config.yaml
arch: "mlp_mixer"
model: "sound classifier"
dataset: "acted Russian speech (Dusha)"
train_examples: 26041
noise_aug: 0.01
time_shift_ms: 100
n_mels: 64
hop_length: 320
input: "log_mel"
spec_augment: true
win_length: 512
targets: ["emotion"]
num_classes: 4
norm: "layernorm"
norm_position: "pre"
hidden_act: "quick_gelu"
mlp_ratio: 3
layer_scale_init: 0.1
parallel_block: false
dropout: 0.1
inner_norm: false
patch_size: [8, 16]
layers: 12
width: 192
label_smoothing: 0.2
loss: "cross_entropy"
init: "trunc_normal_002"
residual_init: "scaled_by_depth"
optimizer: "adamw"
learning_rate: 0.00096
beta1: 0.95
beta2: 0.95
eps: 1e-08
max_steps: 7800
batch_size: 64
epochs: 19.2
lr_schedule: "cosine_restarts"
final_lr_fraction: 0
warmup_steps: 230
weight_decay: 0.1
Rows from block 4, named by matrix and row number. Rows with one number belong to one neuron. Each number is 128 + 24 x the weight over its row's rms, rounded and kept within 0 to 255. All counts start at 0. Numbers have three digits each. After the name is the row's rms in percent of the matrix's.
# fc1: MLP up (model.blocks.4.mlp.fc1.weight, 576x192), inputs 96-191
# fc2: MLP down (model.blocks.4.mlp.fc2.weight, 192x576, transposed), outputs 96-191
fc1.545 125:108150132093072101104123176127096120129114112136119103146140134158124152106113115145156090083099165159113129110101120092112133124168182161125109123125118139135118145141114128126120152091131149074106197140095151104150107120127153139151109144148145136136102144169141074141150149134115147133
fc1.546 127:126134160131137155103128088127171131124156078122162148134119152114136119149115148160097127150121117123138105113178110123161123114079113160137157096110144120110099135136119137138155157138129138159133134074189083148117092147103137118126122135125146141105153134106167158103140105073095107131
fc1.547 106:142133124119122156127102127104207119136147171128110135110107111087101102113105160151075110139118151085146108145112097098169118113142177138158131135123135153135113136138174134111112081102155142120107094133128178157131132125119164139126125141160082123123129156104121133146101122152110120144
fc1.548 099:088145123105123126141108147116086109187126134134168101104145125126141164119096171097120115110125157104144139182134132100133128116112133129150130090144094130149161147091120127139143128116102120098105088107111137104160118148100163173141111133111156100185149151149125138101143123114110137175
fc1.549 080:089107155086110138135079121108146129138159112138168130112154103133145127130135146101120107099147166140189135183150142082150075127096122154146140098125094098117143134133139063121137106120120165130127137130133152142132140144119160124108112145140139110153172161106129111109156121142121162098
fc1.550 098:164138134125134174116109110152156121136108135126111127125123126091132106121119111139074121167125109109134149139150146138118123097067124126205141111105154121116112101114184147108163122097126083150157098134153135165112130143112129135142122138139102178114164117160123135112108091104102140123
fc1.551 096:099116108095107179161110174117119099139128122130149146102150124160167168111126160108130095145144146126158126140137139082081113124121171145131165149129093109107143151121110082107115148125098141090118130095100174112144115149110159120110117122108168145130177141118113132112189134124119162134
fc1.552 114:108130126102097094103128177105080136137132158146090129127134155132106155105107105138166087089083190148107114106117160080094142132168168167149109122115124128133091114155169135132113134107116145070127181103115112120131089110148174134131139157113122141151105143149164098115121127122137143123
fc1.553 097:122169129146138117140147169127095135112119157096136129101142154142101141123110124119146113132142158124109128147122163133079067155153141151099068151139085096122145115090139087132122125147120149091100132130106150111168163140122128126135168126070165153154113117134154135134130131157128128137
fc1.554 106:103154141125097120112122144107099138143125144148077111121103160131089126134107127167151105068074174140119115129094125049123113110150131155158106095089127130108104141174202135105122111105121098111147159096147100139130090128150173141116152180134078137139109155114166078131105121118116146128
fc1.555 107:103177124113109200116117124117145121128101114138116119098104151126153143160149112141130125112094111120104126143108135067120112131118096154189130090110124120125149166133194121115131115076092097160149133125132146154126122147120127126147117146131111137099154137103140153138120147127088098106
fc1.556 094:099117121119119133155082136103103132182124135149144096106160113136169169098110160094101119090117151123141128179114135106135137121116120143168146120141078141128125153108108111113150108112099114101109105112113132139133114144117143174116111129109138108155153160154129112116137114099089140162
fc1.557 084:158074128109139124134138090142101116142105135135149135119137155126183109125076136163135072125126115136177101149139093099113149119100173164097109163186137118111081151149099136123114111108148165122131081121119112138157130145141125137107064117116150127126142155118131121118138111146086123142
fc1.558 090:113155078091109147157141166115091080153113122129139133088156122154125174126101094108117110126127121095093127149111143104094114107127162151124083147144122111123156152097106101190116132115132133096110123117118146059155105129111130141119143121105181156203137108146094131136149148162117132157
fc1.559 096:144095154147149129116142127114126096137122086110186140102169127153098124144125129155144122129139147150088130127160144130151139060120164148129135114136145118093101077125114119140133149124134160152133164072187090133126099119108096121128118133132159158114118153103142136135115109134126134109
fc1.560 092:072148076052127126150125116121107123156107128137147145127119100127166146122155147127131126124127100118152157185124143069120119137078109206131161128124146136091133140161111119086165109119118113143133114130133122128146151147128118147109079136131147133123168117114102142095146126111104163110
fc1.561 107:080196094055079151158116117192138115148142110148158137138112095143144132123118104150056128173146111069149139138093115124115125148111125133133152129082117123104181135135115123165153153161110093163155151145102143104129160158137116135143128116119138154148136115169088104109162152099133146121
fc1.562 095:142164137152140126155139134168102095114134113114158145091133143149129111129145120160121140150150103145165147145142176161067078114130115127116118142146112120142130098068092100158136176175099127115090109124130114119120095123112114123126168114057159145130141094128113114117129111139152124115
fc1.563 095:104180139131111149139099136115133104128129151120145116114129145136132123150110138144140128139164163132134128161131157130074095102124135159104103125153072100133113108121113079138104085118133169055069118114138136100144141149108137116130172132079165154151103135138135162119147110129091129132
fc1.564 095:087146142131103111139146136100105164134136144129160158127071133136157127097134116154139120107126127153144078111127160085102128166137121155102145141111126130096097167131134103130161158169126140125153140090138086128161100121137163131115179159062128146102127110078122156113130127109100128118
fc1.565 097:099151057132163137112139157155094107123137145113128123129140127165151147121146117139108129105150068081131139149121121133136109101122115156148135134139165113080145163124120159156152168155110103145136086101129091078148129135119099124127134125130155134102082133154103102135122153108153121122
fc1.566 105:111137101112149114130151174127106101144107131109139090112172144139124154091116097135145132158159155151136121127120145129091108094142145140132100125132127122123124127101099113149103141155107149131107140054141087116140098127120114142131168137088159142139100119152178131146118109132120125159
fc1.567 093:147157131109105095096131126113118151138160122112131151124137122108132126097111120166132073105107128155134134131134119102133090156173117164093101160115139116100111149126132124131167144141149168099150143079150123116129098139133126133121119147096140169141118131120131161117081106129119103142
fc1.568 101:108112143131123160137134132087161123125131102124131109119139167159159120148127151145160133092101159154144099110138119059118114117119100149146118093123140119124128150113135116093126115085144136146120106130129118130161118121098168112104129135112134157100172143098129149144146154145041110132
fc1.569 095:142125088085161118115145152111146132158099106119119136127140095115143144138147160101074109187132122130096150093094117130169145138110161139160142136129137126096109131170092120137096141155080147133154140103161137088075113132141126141136095100163138123097114135141159133142112132142117130081
fc1.570 096:148107137104171157141143130141158123135136114090116141158127122113115118137137144153084117162125107133141149106153147117140119114065129173146129117107167117090102119147158146130105140167100115146143116103161115137112106111099131099077140102123126126116139142104135140118112101129109136090
fc1.571 097:110107115125133136100151124063122122165127087124155135111124119172122130150134118145138131113092169160143090130130140097133128100113136138130125116137135130109089091117133121130092131143142162152127138070164076111146074115103141137118129168117142153117137158091147166125118101101112109137
fc1.572 097:112138043131149120167157168116116116161094183144147118129159083135107144137155140089136137119131128134136149118093133114100147155113123158122140137146130135111147096120122138094149114097144112108083144142162132078189164147108112126129124109121144137105134119101104141143133129155116133099
fc1.573 101:103122122132114179106145141073168103135128085119138170108116119135103100132107143117121129104092137119120073154143139111150115086102134152153136120128147135116128152113118112145089140123137159128121128078154124110131072132086166121147154139127127159122134134080097168125116133139119092136
fc1.574 094:110143084096164114154127191105143129170124135159134119111124068149098158155151143079119136093151155131080142117116131126150130131125123147177142157135146138105143105161083119137136110122116119117106152147132128098149156172119134135119117105138149119123115130119127157155117122136102162097
fc1.575 084:113118128090135124163109118137110128192139155144138141116135074122126147118166170109109102094129152122130128150151126092138113134116102180154134106124126110079128128156128141128163115135103118133131130103109127118093118144143157146116076146091127112187184169114107144106133100087100173120
fc2.545 122:135144112155174132162144115122119166144094109163098129141136144101120138152124109077150159149119131115095143134116123145158161182143103107098095108135085159147153123128123109119095105098122126117107125136164150120124122116124075173103128112137144080139119084115115158129101152170118100132
fc2.546 132:077140107132176136150120136130122098155095129126119110128113108129128137137104097088138133152154102112085135123117117140139135046141153113109079140116139146087138132160123140129090132144148106127130121146116128084082115143143094134126145131194125108150141110144126092127102152164145158137
fc2.547 116:092129086095114119135133143130100151145125121141133154173130102141117140130209141113123103106130091105097130142113145153147118156094096165146148170128153137093117125099101164131130162133086073152125133118111133105092097151112100118126139124144140120143122103116148124137152118114190118127
fc2.548 080:133126134137119120127136119127118089255126129255129119098135121142138136110155130141139139121123146138141109137132127126139175084089142138106143137133118134076113120166154113121144114119127149131124140119157122118087130112122137197085134134132155157114127124124139126125102099138138125135
fc2.549 080:096139119076088159120147153129153112238126129219124170103117101156125126131157142110132093123140145124111102096113138084118155114127144147129139136106151133031137149134151133122130119100109117138163145119124124126105145138127134132077153130142140150107115146126120145124125153120117110140
fc2.550 090:112137122128181146122136129116121152117128148123104102148137131162126152121155071045139118107140146109063118093102090135140152139167117131122092112128119149121165122160111122125068113158084128100092133121114124114114127137135119123134145109166136047113127098126114119113119146180141133138
fc2.551 089:121139139109132146075129143138134117208134135156113137072135134120139144137153172094141099136147134149112109116124136122154125084151125137107163139104144138069161143145154137138146113078104126124164127098128152110112118108149128122083147120131109142143137128114146142157101140145151135130
fc2.552 110:146146132192207126147121125141130153142108095156112107134134123116127122154087101061139161139132118120102142115127132155141135153141111102067090135126079147168136110139106107119108114089117131133108121136165132132131129113125061170129102108144112068134115096152126104126105142162141115112
fc2.553 094:109090133122134132134132114138123080180106129128109129120118091115143101129192143095129100135157105126124132119126103151140156084103156145091147122132161112093125151182090143134110121091127125133140110152127139131098136134137119152100103107190115118124113131125108122142110114142171130140
fc2.554 100:133168133161158129136130141119144174101137106117121114142126138098123143156122083063144123131137129128077160133134132141138124185159117129099081113110100127152119144160111115141116088120136128113140104157134118157148098115149088139163130148118101044107095111157131128148106158145170148135
fc2.555 121:134134161163156069131142130097121163129128125130099121165115171093109124142121086090171125103102168107121112107117123100164135119178105134118100110101116120127084123178104149105115113149141151120125126109113084142098129094176124115095121161142122087112140133090131112117103145122117121126
fc2.556 079:125140143128114131111125122137152077255114115255134115103135131148112140116147132149144132109139158117128137135147137118121150076089124125093118134113121106099111111172159125103140123126113128125119139128148136129100115125140113168095165139149158156132124117130144147133122124133123131142
fc2.557 080:117136120110106119114121114133144153076138129070118123162117094094165137109111113122128118123163123129125127141117140116145138105152126093144164152108133139118125109130142135145122101079177116114174142142089130131132136135130119088120162110133132117156131138126174171133069112123141125152
fc2.558 095:123139137134120150132148121146103117221126153196079146133118152109151142132183158097125101124128111128122144133131109125146165103110113156100152122111132133068116124152149153106143142093127101148149121124149161150087133079147101162089117125145094126131125132127147098131132120133154118135
fc2.559 097:114105106126118115167115129110096126153121097137097147156128141094136121120138135120114152121136137136127134114082107136109146152095166120104093135136147117098084108156116162127100163144127136136102107117112129154068119106187083134091127131174107136137137155169149119147151134125141144131
fc2.560 108:087105088101086125151124175092124137173127127156156113141144135140114165108114143115129089090119140106108081139130093107120114120130147164110123119121176157059118129148125170116093116118132156123129119140103124130106132132136118151095108153153130114143124153112112098140125136130128122151
fc2.561 112:109092174136141121144131157085131150116092113117124112118138117137167128129163129082140139115120136113111078133136131118167170146172126132138152163148100170126115145119112102112101122116117162122159129128134114121122123123106148160114140091116162095120127116080137152159112143176117142150
fc2.562 097:104098149148140133167123111109119126171098106128073146116141143122139108104162139104123115110109096152106113147125083157137157116118148149104136128120139119151112139172118132123097126130130126140131089141151120140099102147169130156111088130168085082128119119114125100148124123138188150158
fc2.563 096:107112153137119145129140134136131077166126118135119168107112106126109095103160141093130103129116130095115128102113108112144147090118155175134150128115155128099119165142109135115149146110114115136134094127139123160125104146121168142074108116192088103125129166129143113145123144140161119152
fc2.564 115:124156140133165167141133112153122108144109122153096135110130103116109118140145106102156148157118105111092157148104117146119148136154111089135097111123123154128190125141161118149088119094137075160130143134135161105105106132119076117109142137135112114106126090130110124120136173168164129115
fc2.565 086:143112164089106130155098126118108130171123155156107133107128135146133135124105161121150104097111165128111120144130079090119155140139155129142142150103144181104150113121154147112126202130061178134126126113124143138141106094143145181134136173075110138151141140141120142135162112131125124133
fc2.566 105:125113149121113135215118102147107130164139124159088145137108123078129116136155152085090104129131096119133136106115107135152194130105146151091147123116105154134102137160081130136137143143160114158129080111129149146076096123171114168070102119169097095144129123154134100132144120124161123126
fc2.567 107:145177103122155167154107126159144094143149160116146093096135099140119124092107132122100166148137116119122139138121153141123118139111107113133123151134105113098167123138139092170131150135116109131118109132129153105128147165117092099128158138116135126127159112133140135131097125138151149148
fc2.568 098:141125116133167122090117108136110156171141117142105124172132136092136130120157142079104106143122093114143161134153103148164108119126090121100148137124160147089123117141092175102122110122130109135119102108128137139082166110137098128047100147149120092139156119115125134112132115112176139117
fc2.569 089:147141144087122142159120125129157164134121134145130099147090115120110129142094133133110131167158144098124134132117081114164166167126171113132128138132128187107149134088150132144109117138099148135088096118100151143171163088135160183144154144125107109091131168168131132155127122138093131135
fc2.570 120:081155071100136130207118154114125142136117157102119113125116116133135143137137089119166103145154125122081140138099117144134150133171147125116071141152137162092171129142119129152089121155139131128102124126103169068114117145140103123141158126133165118164134081128097128122095183182125121111
fc2.571 096:150106118116137157130108125145108131186125133182078116162134141104137144142153148098132121158132100127140148138132094142129150132109148142140137135135145125049127134151134147116129137126096102143127104136102175139067165091127116155063090162146112128136130150153136100123111133149137121109
fc2.572 101:162067166105093114112146114156111139122161115126185149127123161115139116123136141120121140136124139118191096155143097125111135168123116131100171130144122128133113157166102107146157113159132156133167106123088100145164141134152129127108111154085132145131169149129126114086133101097124116131
fc2.573 111:122124111105105162149115123136103130195125129159071140133115099129114131141190148105114077117124111138120144119123117128122159140100136152118137122108151134051115110150154148105129163080118101121151116126127164129056122096135092143086106133149103131145130141131119115131116133129153122112
fc2.574 111:171090134135150110131141105156122134136167108142191161115123140095134126119125137130120173153133117114200124131168125139143122148100116093112169160135109131140090113164094095126171141165109151155160086118119088147138118142151142154109108159093124138141153153097126128094106076091115118156
fc2.575 096:107130134095076103169155113142136129181115091173129111157118141122133110117113121134116112086141135138105118105137128121120140107093134167131096152104180157050092108168165187122137129142132135100134099111145073137113130149149102150118155123127141137119132140143155134131117108082133134150