From a checkpoint of a small sound classifier: layers 12, held-out accuracy 59%.
Rows from block 8, named by matrix and row number. Rows with one number belong to one neuron. Each number is 128 + 32 x the weight over its row's rms, rounded and kept within 0 to 255. All counts start at 0. Numbers have three digits each. After the name is the row's rms in percent of the matrix's.
# fc1: MLP up (model.blocks.8.mlp.fc1.weight, 576x192), inputs 48-95
# fc2: MLP down (model.blocks.8.mlp.fc2.weight, 192x576, transposed), outputs 48-95
fc1.303 107:160141170086136130095122116126120110140136126154091105129111111140131071164116130124115141157110156156125141123200148116162127157077095165127166
fc2.303 122:071145147123135143151153136147090106176096115087125129177157185156105140092174125116092079115136135107057150082074119150108099173096155110160128
fc1.304 096:138079128119152151149088143164102166156107200155084112115197128098152137100178100128137171123155152111137187147107116223109148160164106121164108
fc2.304 087:112111105095132181174188149125097197172100145125102176146125161145099183123129144174118130154126085131150122113200143126130109120204146191169164
fc1.305 113:184068107082110129171111156162145115118136105158124138145076121150091126155080176056088121127147146179111119139089112115132123112140099135184173
fc2.305 124:065113166140159109113141126104138127108133149123164093125133063162222154126096077111129096098146154160150159107109065121137147140104167131120136
fc1.306 095:041061103110154194077111151132129169112176153164111138039182118159166153074214166144126143089124150141181153159105131196083170185163119127100140
fc2.306 081:191098078085108160195167128083113136155095165129101151136200114127111178170114151127110153121144085181150147118166109135123164130176146171197173
fc1.307 099:105109117103119132112099138168165146156133136160046069164135138131158058099155160152184122200120171181164129087189148125081132139097120113125129
fc2.307 082:177154133097117121127134112092076114203117136106104109137157218134132137127100104162136121109140204142119119109123152105098112125125114120148128
fc1.308 122:112140073131088138126099151177081119101106125110157117139157140115126112162149170111114192110174070209129112131111082182115120145146129099191145
fc2.308 117:131119134125137124120153128073137128106129110089143150154116110171193129127107033109108073105117168138129121108120086113175148140133150155080088
fc1.309 104:092082156080179102171147125124113117075103166146045114147126102134118116125108126127114088088063186041132128110117077128124148124141116166150173
fc2.309 111:192101115181116117128092144088130148194168143156163144068158142093089125153134121139169156122118109121166105169106200098081160146152176143094154
fc1.310 097:165108157100143121124137124226138147133140163133071113145053100109144147145159112125211176152152123156160152224158122122127189128192108139122160
fc2.310 089:089109117112079141153141086165149156164130096135138083125108198136152109172132072156153152156152149150137103133133150106111146141146074089099071
fc1.311 091:079122139074139147142122126169168172110135168166075077126125111144114137090160130138166101170108124154199171138202108130088119123092109124176155
fc2.311 083:177126098123141148172155117130115172206081112138131124129122180122103142155131124120112120148137149125139142084133143112164127135149170197128161
fc1.312 117:076170167071127086140134137205162087098087137178103133138116129123110096150108125130154141167111139185168138175154152122075102126086119114164189
fc2.312 159:133135120166178122116171127144083102142073086088161169166143172179110179110157133091063068079165152134094114061113094094183093125099111162120123
fc1.313 109:194112202104160075126126125119179146154108122190139089105101079141106149130125130088131149136140157106100164091115104119086203176097144170091105
fc2.313 094:084115129096131173101112130180137070044196106108102098157098095140127078090138111106131114121139112102164124158062087163158128137125137081098124
fc1.314 110:124098084072097149135116183150137117114184117142141154168125086136102136148129164047103179147193120142160120151118063143105121156127135073150154
fc2.314 131:148130149120177093119144138062120127138125117105128086128104119150168155115091078114137062101138118141134102125115085133144131166115168159109129
fc1.315 105:062146167067082117163093134173145152111119138174116122134112125113107127134159099109195135141110108147215165164163123143035110105107127104132156
fc2.315 126:122160108146160110167172106128085099144067097097147166169143201181138177107147098104080076096152153142109107051123088104166100131098112151123101
fc1.316 121:117113070113118130166150157173128141124106090113128143173052145174100151138103182092112105112172120199135115128069099132132106110134093117166139
fc2.316 141:071101146132160103097121145121155058100134155118148086123121092147211145118091085099101120112133125168154127116159056127149166126104184094104089
fc1.317 083:176080143142123109133025142174144146150109147157093046100135076106123122088130106093140127166139157149197129146143144110088144128167128117141134
fc2.317 075:170086113126127139123197133132137126131050120100117180129143161137145078124136076152146125122118146169126160127117126151169136103163177244117142
fc1.318 094:204119120068109167133158108145127162119152164140023147116120105115130141132156136121127170144071164147090146160134162136140182147180105189112167
fc2.318 103:156122166145129170142160104113083102177078131160155176142145181144078148133160147121117107074142103135080183095113136067137125136129128161135138
fc1.319 095:101140155151126141131056120161118124099112087140074146090165127173111182151175116128134170076041120146104175154140105195132126125133141122150119
fc2.319 102:075148164091114142145161079150156083135081147158113151205150141174142128087117118140081093097141081166176152073101144104130149146059081129085147
fc1.320 093:120098083119068136123057141177138146118159169136094111075108139115134158097158101143161170181153104157168186160129124147090192104162121068128117
fc2.320 071:176185146106126139178168132159122113158070131108143148177141146128163151191112106110119133114146159102145123104122123092189130107136088162110149
fc1.321 103:111105122115105083142122130184118124098071205132127079065154121095105114154145157181156150176137089180129138137146117155074085107165139086168146
fc2.321 117:153161111134139118103163094103098153159118130112139118152133123159187143160146076134100111082133152150154121116149128106187142099095126178141114
fc1.322 119:134100178110127082092098174090160120142150139160142086093144073144106124122123139092141140115127132149111154141103101140106191214092138122072087
fc2.322 107:128120119115174165118150143199153112057123101123113091164114095156124108112105117107125128125129145142119135153098085165140151108113108134143140
fc1.323 089:127127091130082123164006113206104135076154184129109154136160079124173141129210103131138195176140145145151162158139117202087139117171127105151164
fc2.323 082:118138120112134140149157123086106101145071110164128158208118159175177121122102051137081081076123135093140174082127111105158131132123122133145127
fc1.324 101:164119153058136138086102133117155147129136130183069138110150103128136077115081112111133164135031152064107145148073078096087217131118133106113092
fc2.324 097:149121130115093105175109152136180162168124125121091141117103209066120112171152139182154182161100152145208120128133179087118136095140084114136144
fc1.325 101:158147151069098160098078119186177131152116120155066108118109124126127092141107111141136144181087170187126124149169171119128164134099089175147171
fc2.325 113:141127159126137144128172141119083088181069144134144165157132202178089159096124156119101077060164135122091128089094129097142106123108114171138140
fc1.326 079:152056132130107177158124131156124165145141178133078138123168103096146171141162162126196143143134138071169176154153146137083124147125129136111109
fc2.326 061:145147098117077136110113115110114082172115138123113104075185163100138123094047075125095167127136111142140121095159114085193158216100148108106123
fc1.327 102:108082110162101123132079142155150154140111166143068089112108075098165120112101114148201095190114140164217170203165162129123139103112135094130131
fc2.327 095:136142110137099161104140094118157173134172115135119120156165195135206123081134107181130127188130150164133121133171136109140122121131095129122092
fc1.328 093:072149122061108097125123146208156124142133135148061093150094111125144119126147140121211112164136113168181169189167140122053133132084111113147173
fc2.328 092:104138144153113113156130105142126118169096114106136125137132240160141137100135093145120087115142126136131111091149125087187115144091096116065119
fc1.329 092:109070149068135092124081108142132131139127148155055099083099092114141071109149158154099131169099169197130153141166127121127167160104099103150129
fc2.329 095:074113121124106142153144137111100067176112128179126102154126223167117143133118100132127101084124099158092108090122146087093130163128100094106101
fc1.330 089:168099111054110137116092121140115115114127138128068087064134125101127067195141132139113164147128116162129158131140157130137162140182121127098191
fc2.330 084:122115186159123107122153069075101125148079157150149143137164157129101189154138158146123102117136107075053149091110149118071119119128146131133131
fc1.331 094:133100145158139100130096104135157125103129166188164110101087091095184113121168111146114101137146172104126161102137135098145152177059086118128126
fc2.331 081:085138138100121138122093138202169149128135139164081112099107171084129084139130092175164166177066125103207131166136147129119162124134115106116139
fc1.332 081:067108101121087093150134131150146140063154167135108131109124121110149154106176200156086178124145105162149118156104103173100149188166135158140179
fc2.332 068:175107094118099114203172172086124084123071141155079177155152099171138152162152068115108162109092102139172159107075144094102148128184118144192168
fc1.333 097:127093143157140121127040163124147163144170152164112106135144107136137096122112129194198131153124164149200147192153146161113125113169129100157124
fc2.333 085:204109088109109109122156178116113156120116125133124131099134143096131164108135117106140164144117154119104114130181126098154123088120237183186099
fc1.334 114:126150141063085148083100110195181196150122126148068138112108121096107085125189120132175121156074129207166162155151162142108158136124094146124127
fc2.334 168:144141110151141125135160139121086130176084107103162174167133222173105154116131148114095072086163130145105125071127122080163080129119100159141099
fc1.335 094:110113093133147119142069105207148170105183164122048128093100103124159121121166140125172181172121180145199143188108150138070147074165077137099138
fc2.335 092:111124153136103160155151129137105107149078136144142141173091200153160143143131065134116135114153106120121147104111112103153117126135103144101113
fc1.336 087:148101187071175091147117110118114067125141143134086089184109127109154134069129172093070129129054175103079116109073087121186173137087092114186171
fc2.336 077:151079111167116105138103132136177081162156100162139152085126164136113130166158123160132203148125215132159112148144193083165168122157145118081142
fc1.337 109:085137134059071146155062127197147207127121127145072142099122143084100105111177120146169133172083106183187176147156141159089139162130119107117110
fc2.337 143:141135108154146129177165115109077144175082124106156149162149221178111161111130125128109085098156148141121127072135124092161079130121107163151100
fc1.338 096:085120123038095133142070122181141162155148128113082121143128116124112129126207109101184145153088153163170166153145157164096143149165135083127103
fc2.338 087:153148104167109111161123123101098126152094166105156125122127212156136116132080066139163075094159136146156139127136137057165105151110105153081118
fc1.339 106:105078127129145133104114131112136081072183168159128145116152074108146148090179179137139144094111120127185171153114074116123136197109120113095145
fc2.339 090:185108132109123151153160125163135157127124100135101130144156136128118157086134082141152163134110137140080131129122110151130151108112148148170138
fc1.340 122:086164165059104097140132145223178097112098120158102100160104128119097114188123118102173127147109153166178158171125149143076094113080122090169176
fc2.340 189:116137122175153112130171116129096109144084086084174177176137166170125179112157130092083063081180134116093107067124096072173093109099105158112119
fc1.341 098:120158136070111138120127126233172178110115107122072114120137132095118100177197134138147151184090156177166137168138146108080150129138122130126128
fc2.341 108:177119087158121130158141140130120133205095130132156162146119245164090137146132133148135093103149111120120099102130164079146103108142088153073125
fc1.342 098:137094144110170094180149105128095124101129115166076106180105117181145139135101153120120115132041213084156109109124065104138152156140136150140183
fc2.342 110:093122100153112129144107170137150156179113122114154127076171188122080098149144158173138160128123115159193105146078194086122142096141127126070125
fc1.343 097:206093165075104145165144110101140148118098154167109121105174104104120150125147104151150108145045130113103212127196137087071124155188144163145092
fc2.343 089:137167177133096159131163078094093130137120159095124089127102114064082138107169133125109220163141133128120132124171141127132162101182142114114137
fc1.344 093:132124126117119091091131164079101088101194145129047127131109114151156175089126153087152118136109121079176136141126067062158146134078181080103108
fc2.344 078:131133091127094152084116105120144159180175122135097134106180195095144101147127156129124133162094123128151123129117160097113145149128189116066128
fc1.345 106:119157142100115115117104142192163183131093093102103149119090089098124095125205126129198134186090128149170145215129103125087164144177106156117118
fc2.345 098:127101100149076161153110093168173096135120124124148111108126218128184103160140032152159142150140137147135139148125133106133163107180065087054161
fc1.346 104:109087159143162092168112157101107097104152160077097100098098068127138130125144133094085150118104174102175122123148128125148143139129100108081144
fc2.346 074:159101138136106164158082095182136177138114155176105112112136184070101127120131125176172172164081098082169120144162140104125142134135130149162159
fc1.347 105:164146183052140162081128102183170108130137100156039120118096120162119100150127128135128142145088166184118123170177157113196171145102126134131164
fc2.347 105:083118137142100152156145124158091092194089126101138159175125196150092154106161148131137091088155096122054090104104141106120083133097108099139094
fc1.348 120:132104109173129157136107133149121157121092202160124149085171113085138093134198120155154148113146083102140202165130116199114096167155071180137160
fc2.348 127:170130116117124122147127147134150169160154143153115127132095203102146107127130062173168155173096139112159140153132137134144149130148141129133098
fc1.349 095:124107145106210080106114122114099185153169109176113098105101098151118148056133081113133083106172160169134128102082142180118149170099118153068083
fc2.349 088:113118136088134155122135161109104099126126140093100079155136115145097084095139151101107103117122101098216117145055074121127121098131143107158098
fc1.350 093:097199123098141086157091118143137153142152157153069104181109086159132093095105135100134143139100186205199136197125176101058115153103110114081177
fc2.350 085:147165123116084172129115111125138140146100100130132117106120168114145112187059011144140122150138106183076101133185127156139150114132105125091132
fc1.351 099:115037139169167136141123158099140106083101183103129100085139097115125142111170073095105149070110100112133161120059105117166166157163100167104204
fc2.351 097:189090149145099092179124115095133122150172134154125081115134146082114140159119170161172175146104131115111117147037155082132142116135193122100121
fc1.352 083:140102184119085095136079144075122131143119183160167110087105099082125108124121108067127158156166136156115188132108125125099194186086103066123105
fc2.352 057:107165123149183110129153144221136118111077084100130120149144139141038124148142150123146129128113110106165077134048115126167113120121141136179138
fc1.353 095:122080095117173139087076140161120165124108209155105103116110092095146127070177140169174131164111147165197169207133142162095102131158134123130116
fc2.353 082:105085126076116173180176130081102169160094171139104108130134153124133117152138074174132173151141122121136127128166129157092130133149148178120139
fc1.354 107:151128145135134143150106122157133175122162157138119141173058043113121147143167105105159181160172144123162144137161140102118124113166103154121172
fc2.354 110:076126132109110120084120083194150083105145122156154075124141158150200132080134090142099135129165144177110134112110111117134152148109081063106140
fc1.355 097:108148163052148148134106113210179188132161171142047109131089104121122136126142148136180125166082189167177146182156165128107187123128099130095172
fc2.355 116:142111123142134108190168116127104113160081102123150150167122212157098163126136137127119098097160129156102116082134128089152098121128096156136129
fc1.356 108:089121185052128081163157136195165104110077159197089076178130112106099101157118110140156126138099150142147160168155132104088096116082115099179173
fc2.356 104:152103126186151129120144158090106167172071103089187141119163143144067170123174123120118110090180089120156119113082135087171114153135137192126140
fc1.357 087:115050087108130134135120135160164201156104151144079061164100109107145087102152118158195107164145146124137197139096141149088165137103107142107123
fc2.357 071:176159151091111139129163118144138079169104135117110108104126189115192159090126136136115154097127152144166130129085132115113160120119053171153107
fc1.358 088:099051120146119110092134143197143155123106160142066096142089113121121079114199159131147094154140095130169154149103098077109139132104128144090158
fc2.358 084:178096121118102126157136125128169093147091138100132099128109189102157136124174053126140151097127108129135151121096121120166158102192074138104151
fc1.359 095:198135200110119126122119088187151106153105117146055124144114127109100173145144107137146159144039153109091161171140100101159170162144124141191136
fc2.359 082:119102161123107147128120086117169122185169108175140148129099182154121110146123128176172135168150104172122174164119206076119160069184105080053184
fc1.360 109:134131089088103113126108188112134105091193109186142142144109099132123126164109138070093177116186135134117135156119106153113169188128111105143182
fc2.360 130:142148170121179111132153118057098164154100139106129094098146077169119155119135089137139077095157153154093144115106102144152108134100165189118129
fc1.361 103:142127164137180155096108162124097170164167146208108089129128111152098122042192095137106097061165119164105174072082136158085161176104133166059089
fc2.361 081:126135120092175159154172136179110104107114133098099105166123089130055136166097165103129111143124086124118116131115085149143121121123157129182141
fc1.362 101:120085125137096114111109146158202191146113156179091128112091116095149089108124115135201088177119133111183182182107157116119142125129104108146135
fc2.362 090:121142126134119135139167133145165091129118117116116143142129224119178123117118076149128124088126103126173112121127145123141125118128068113086108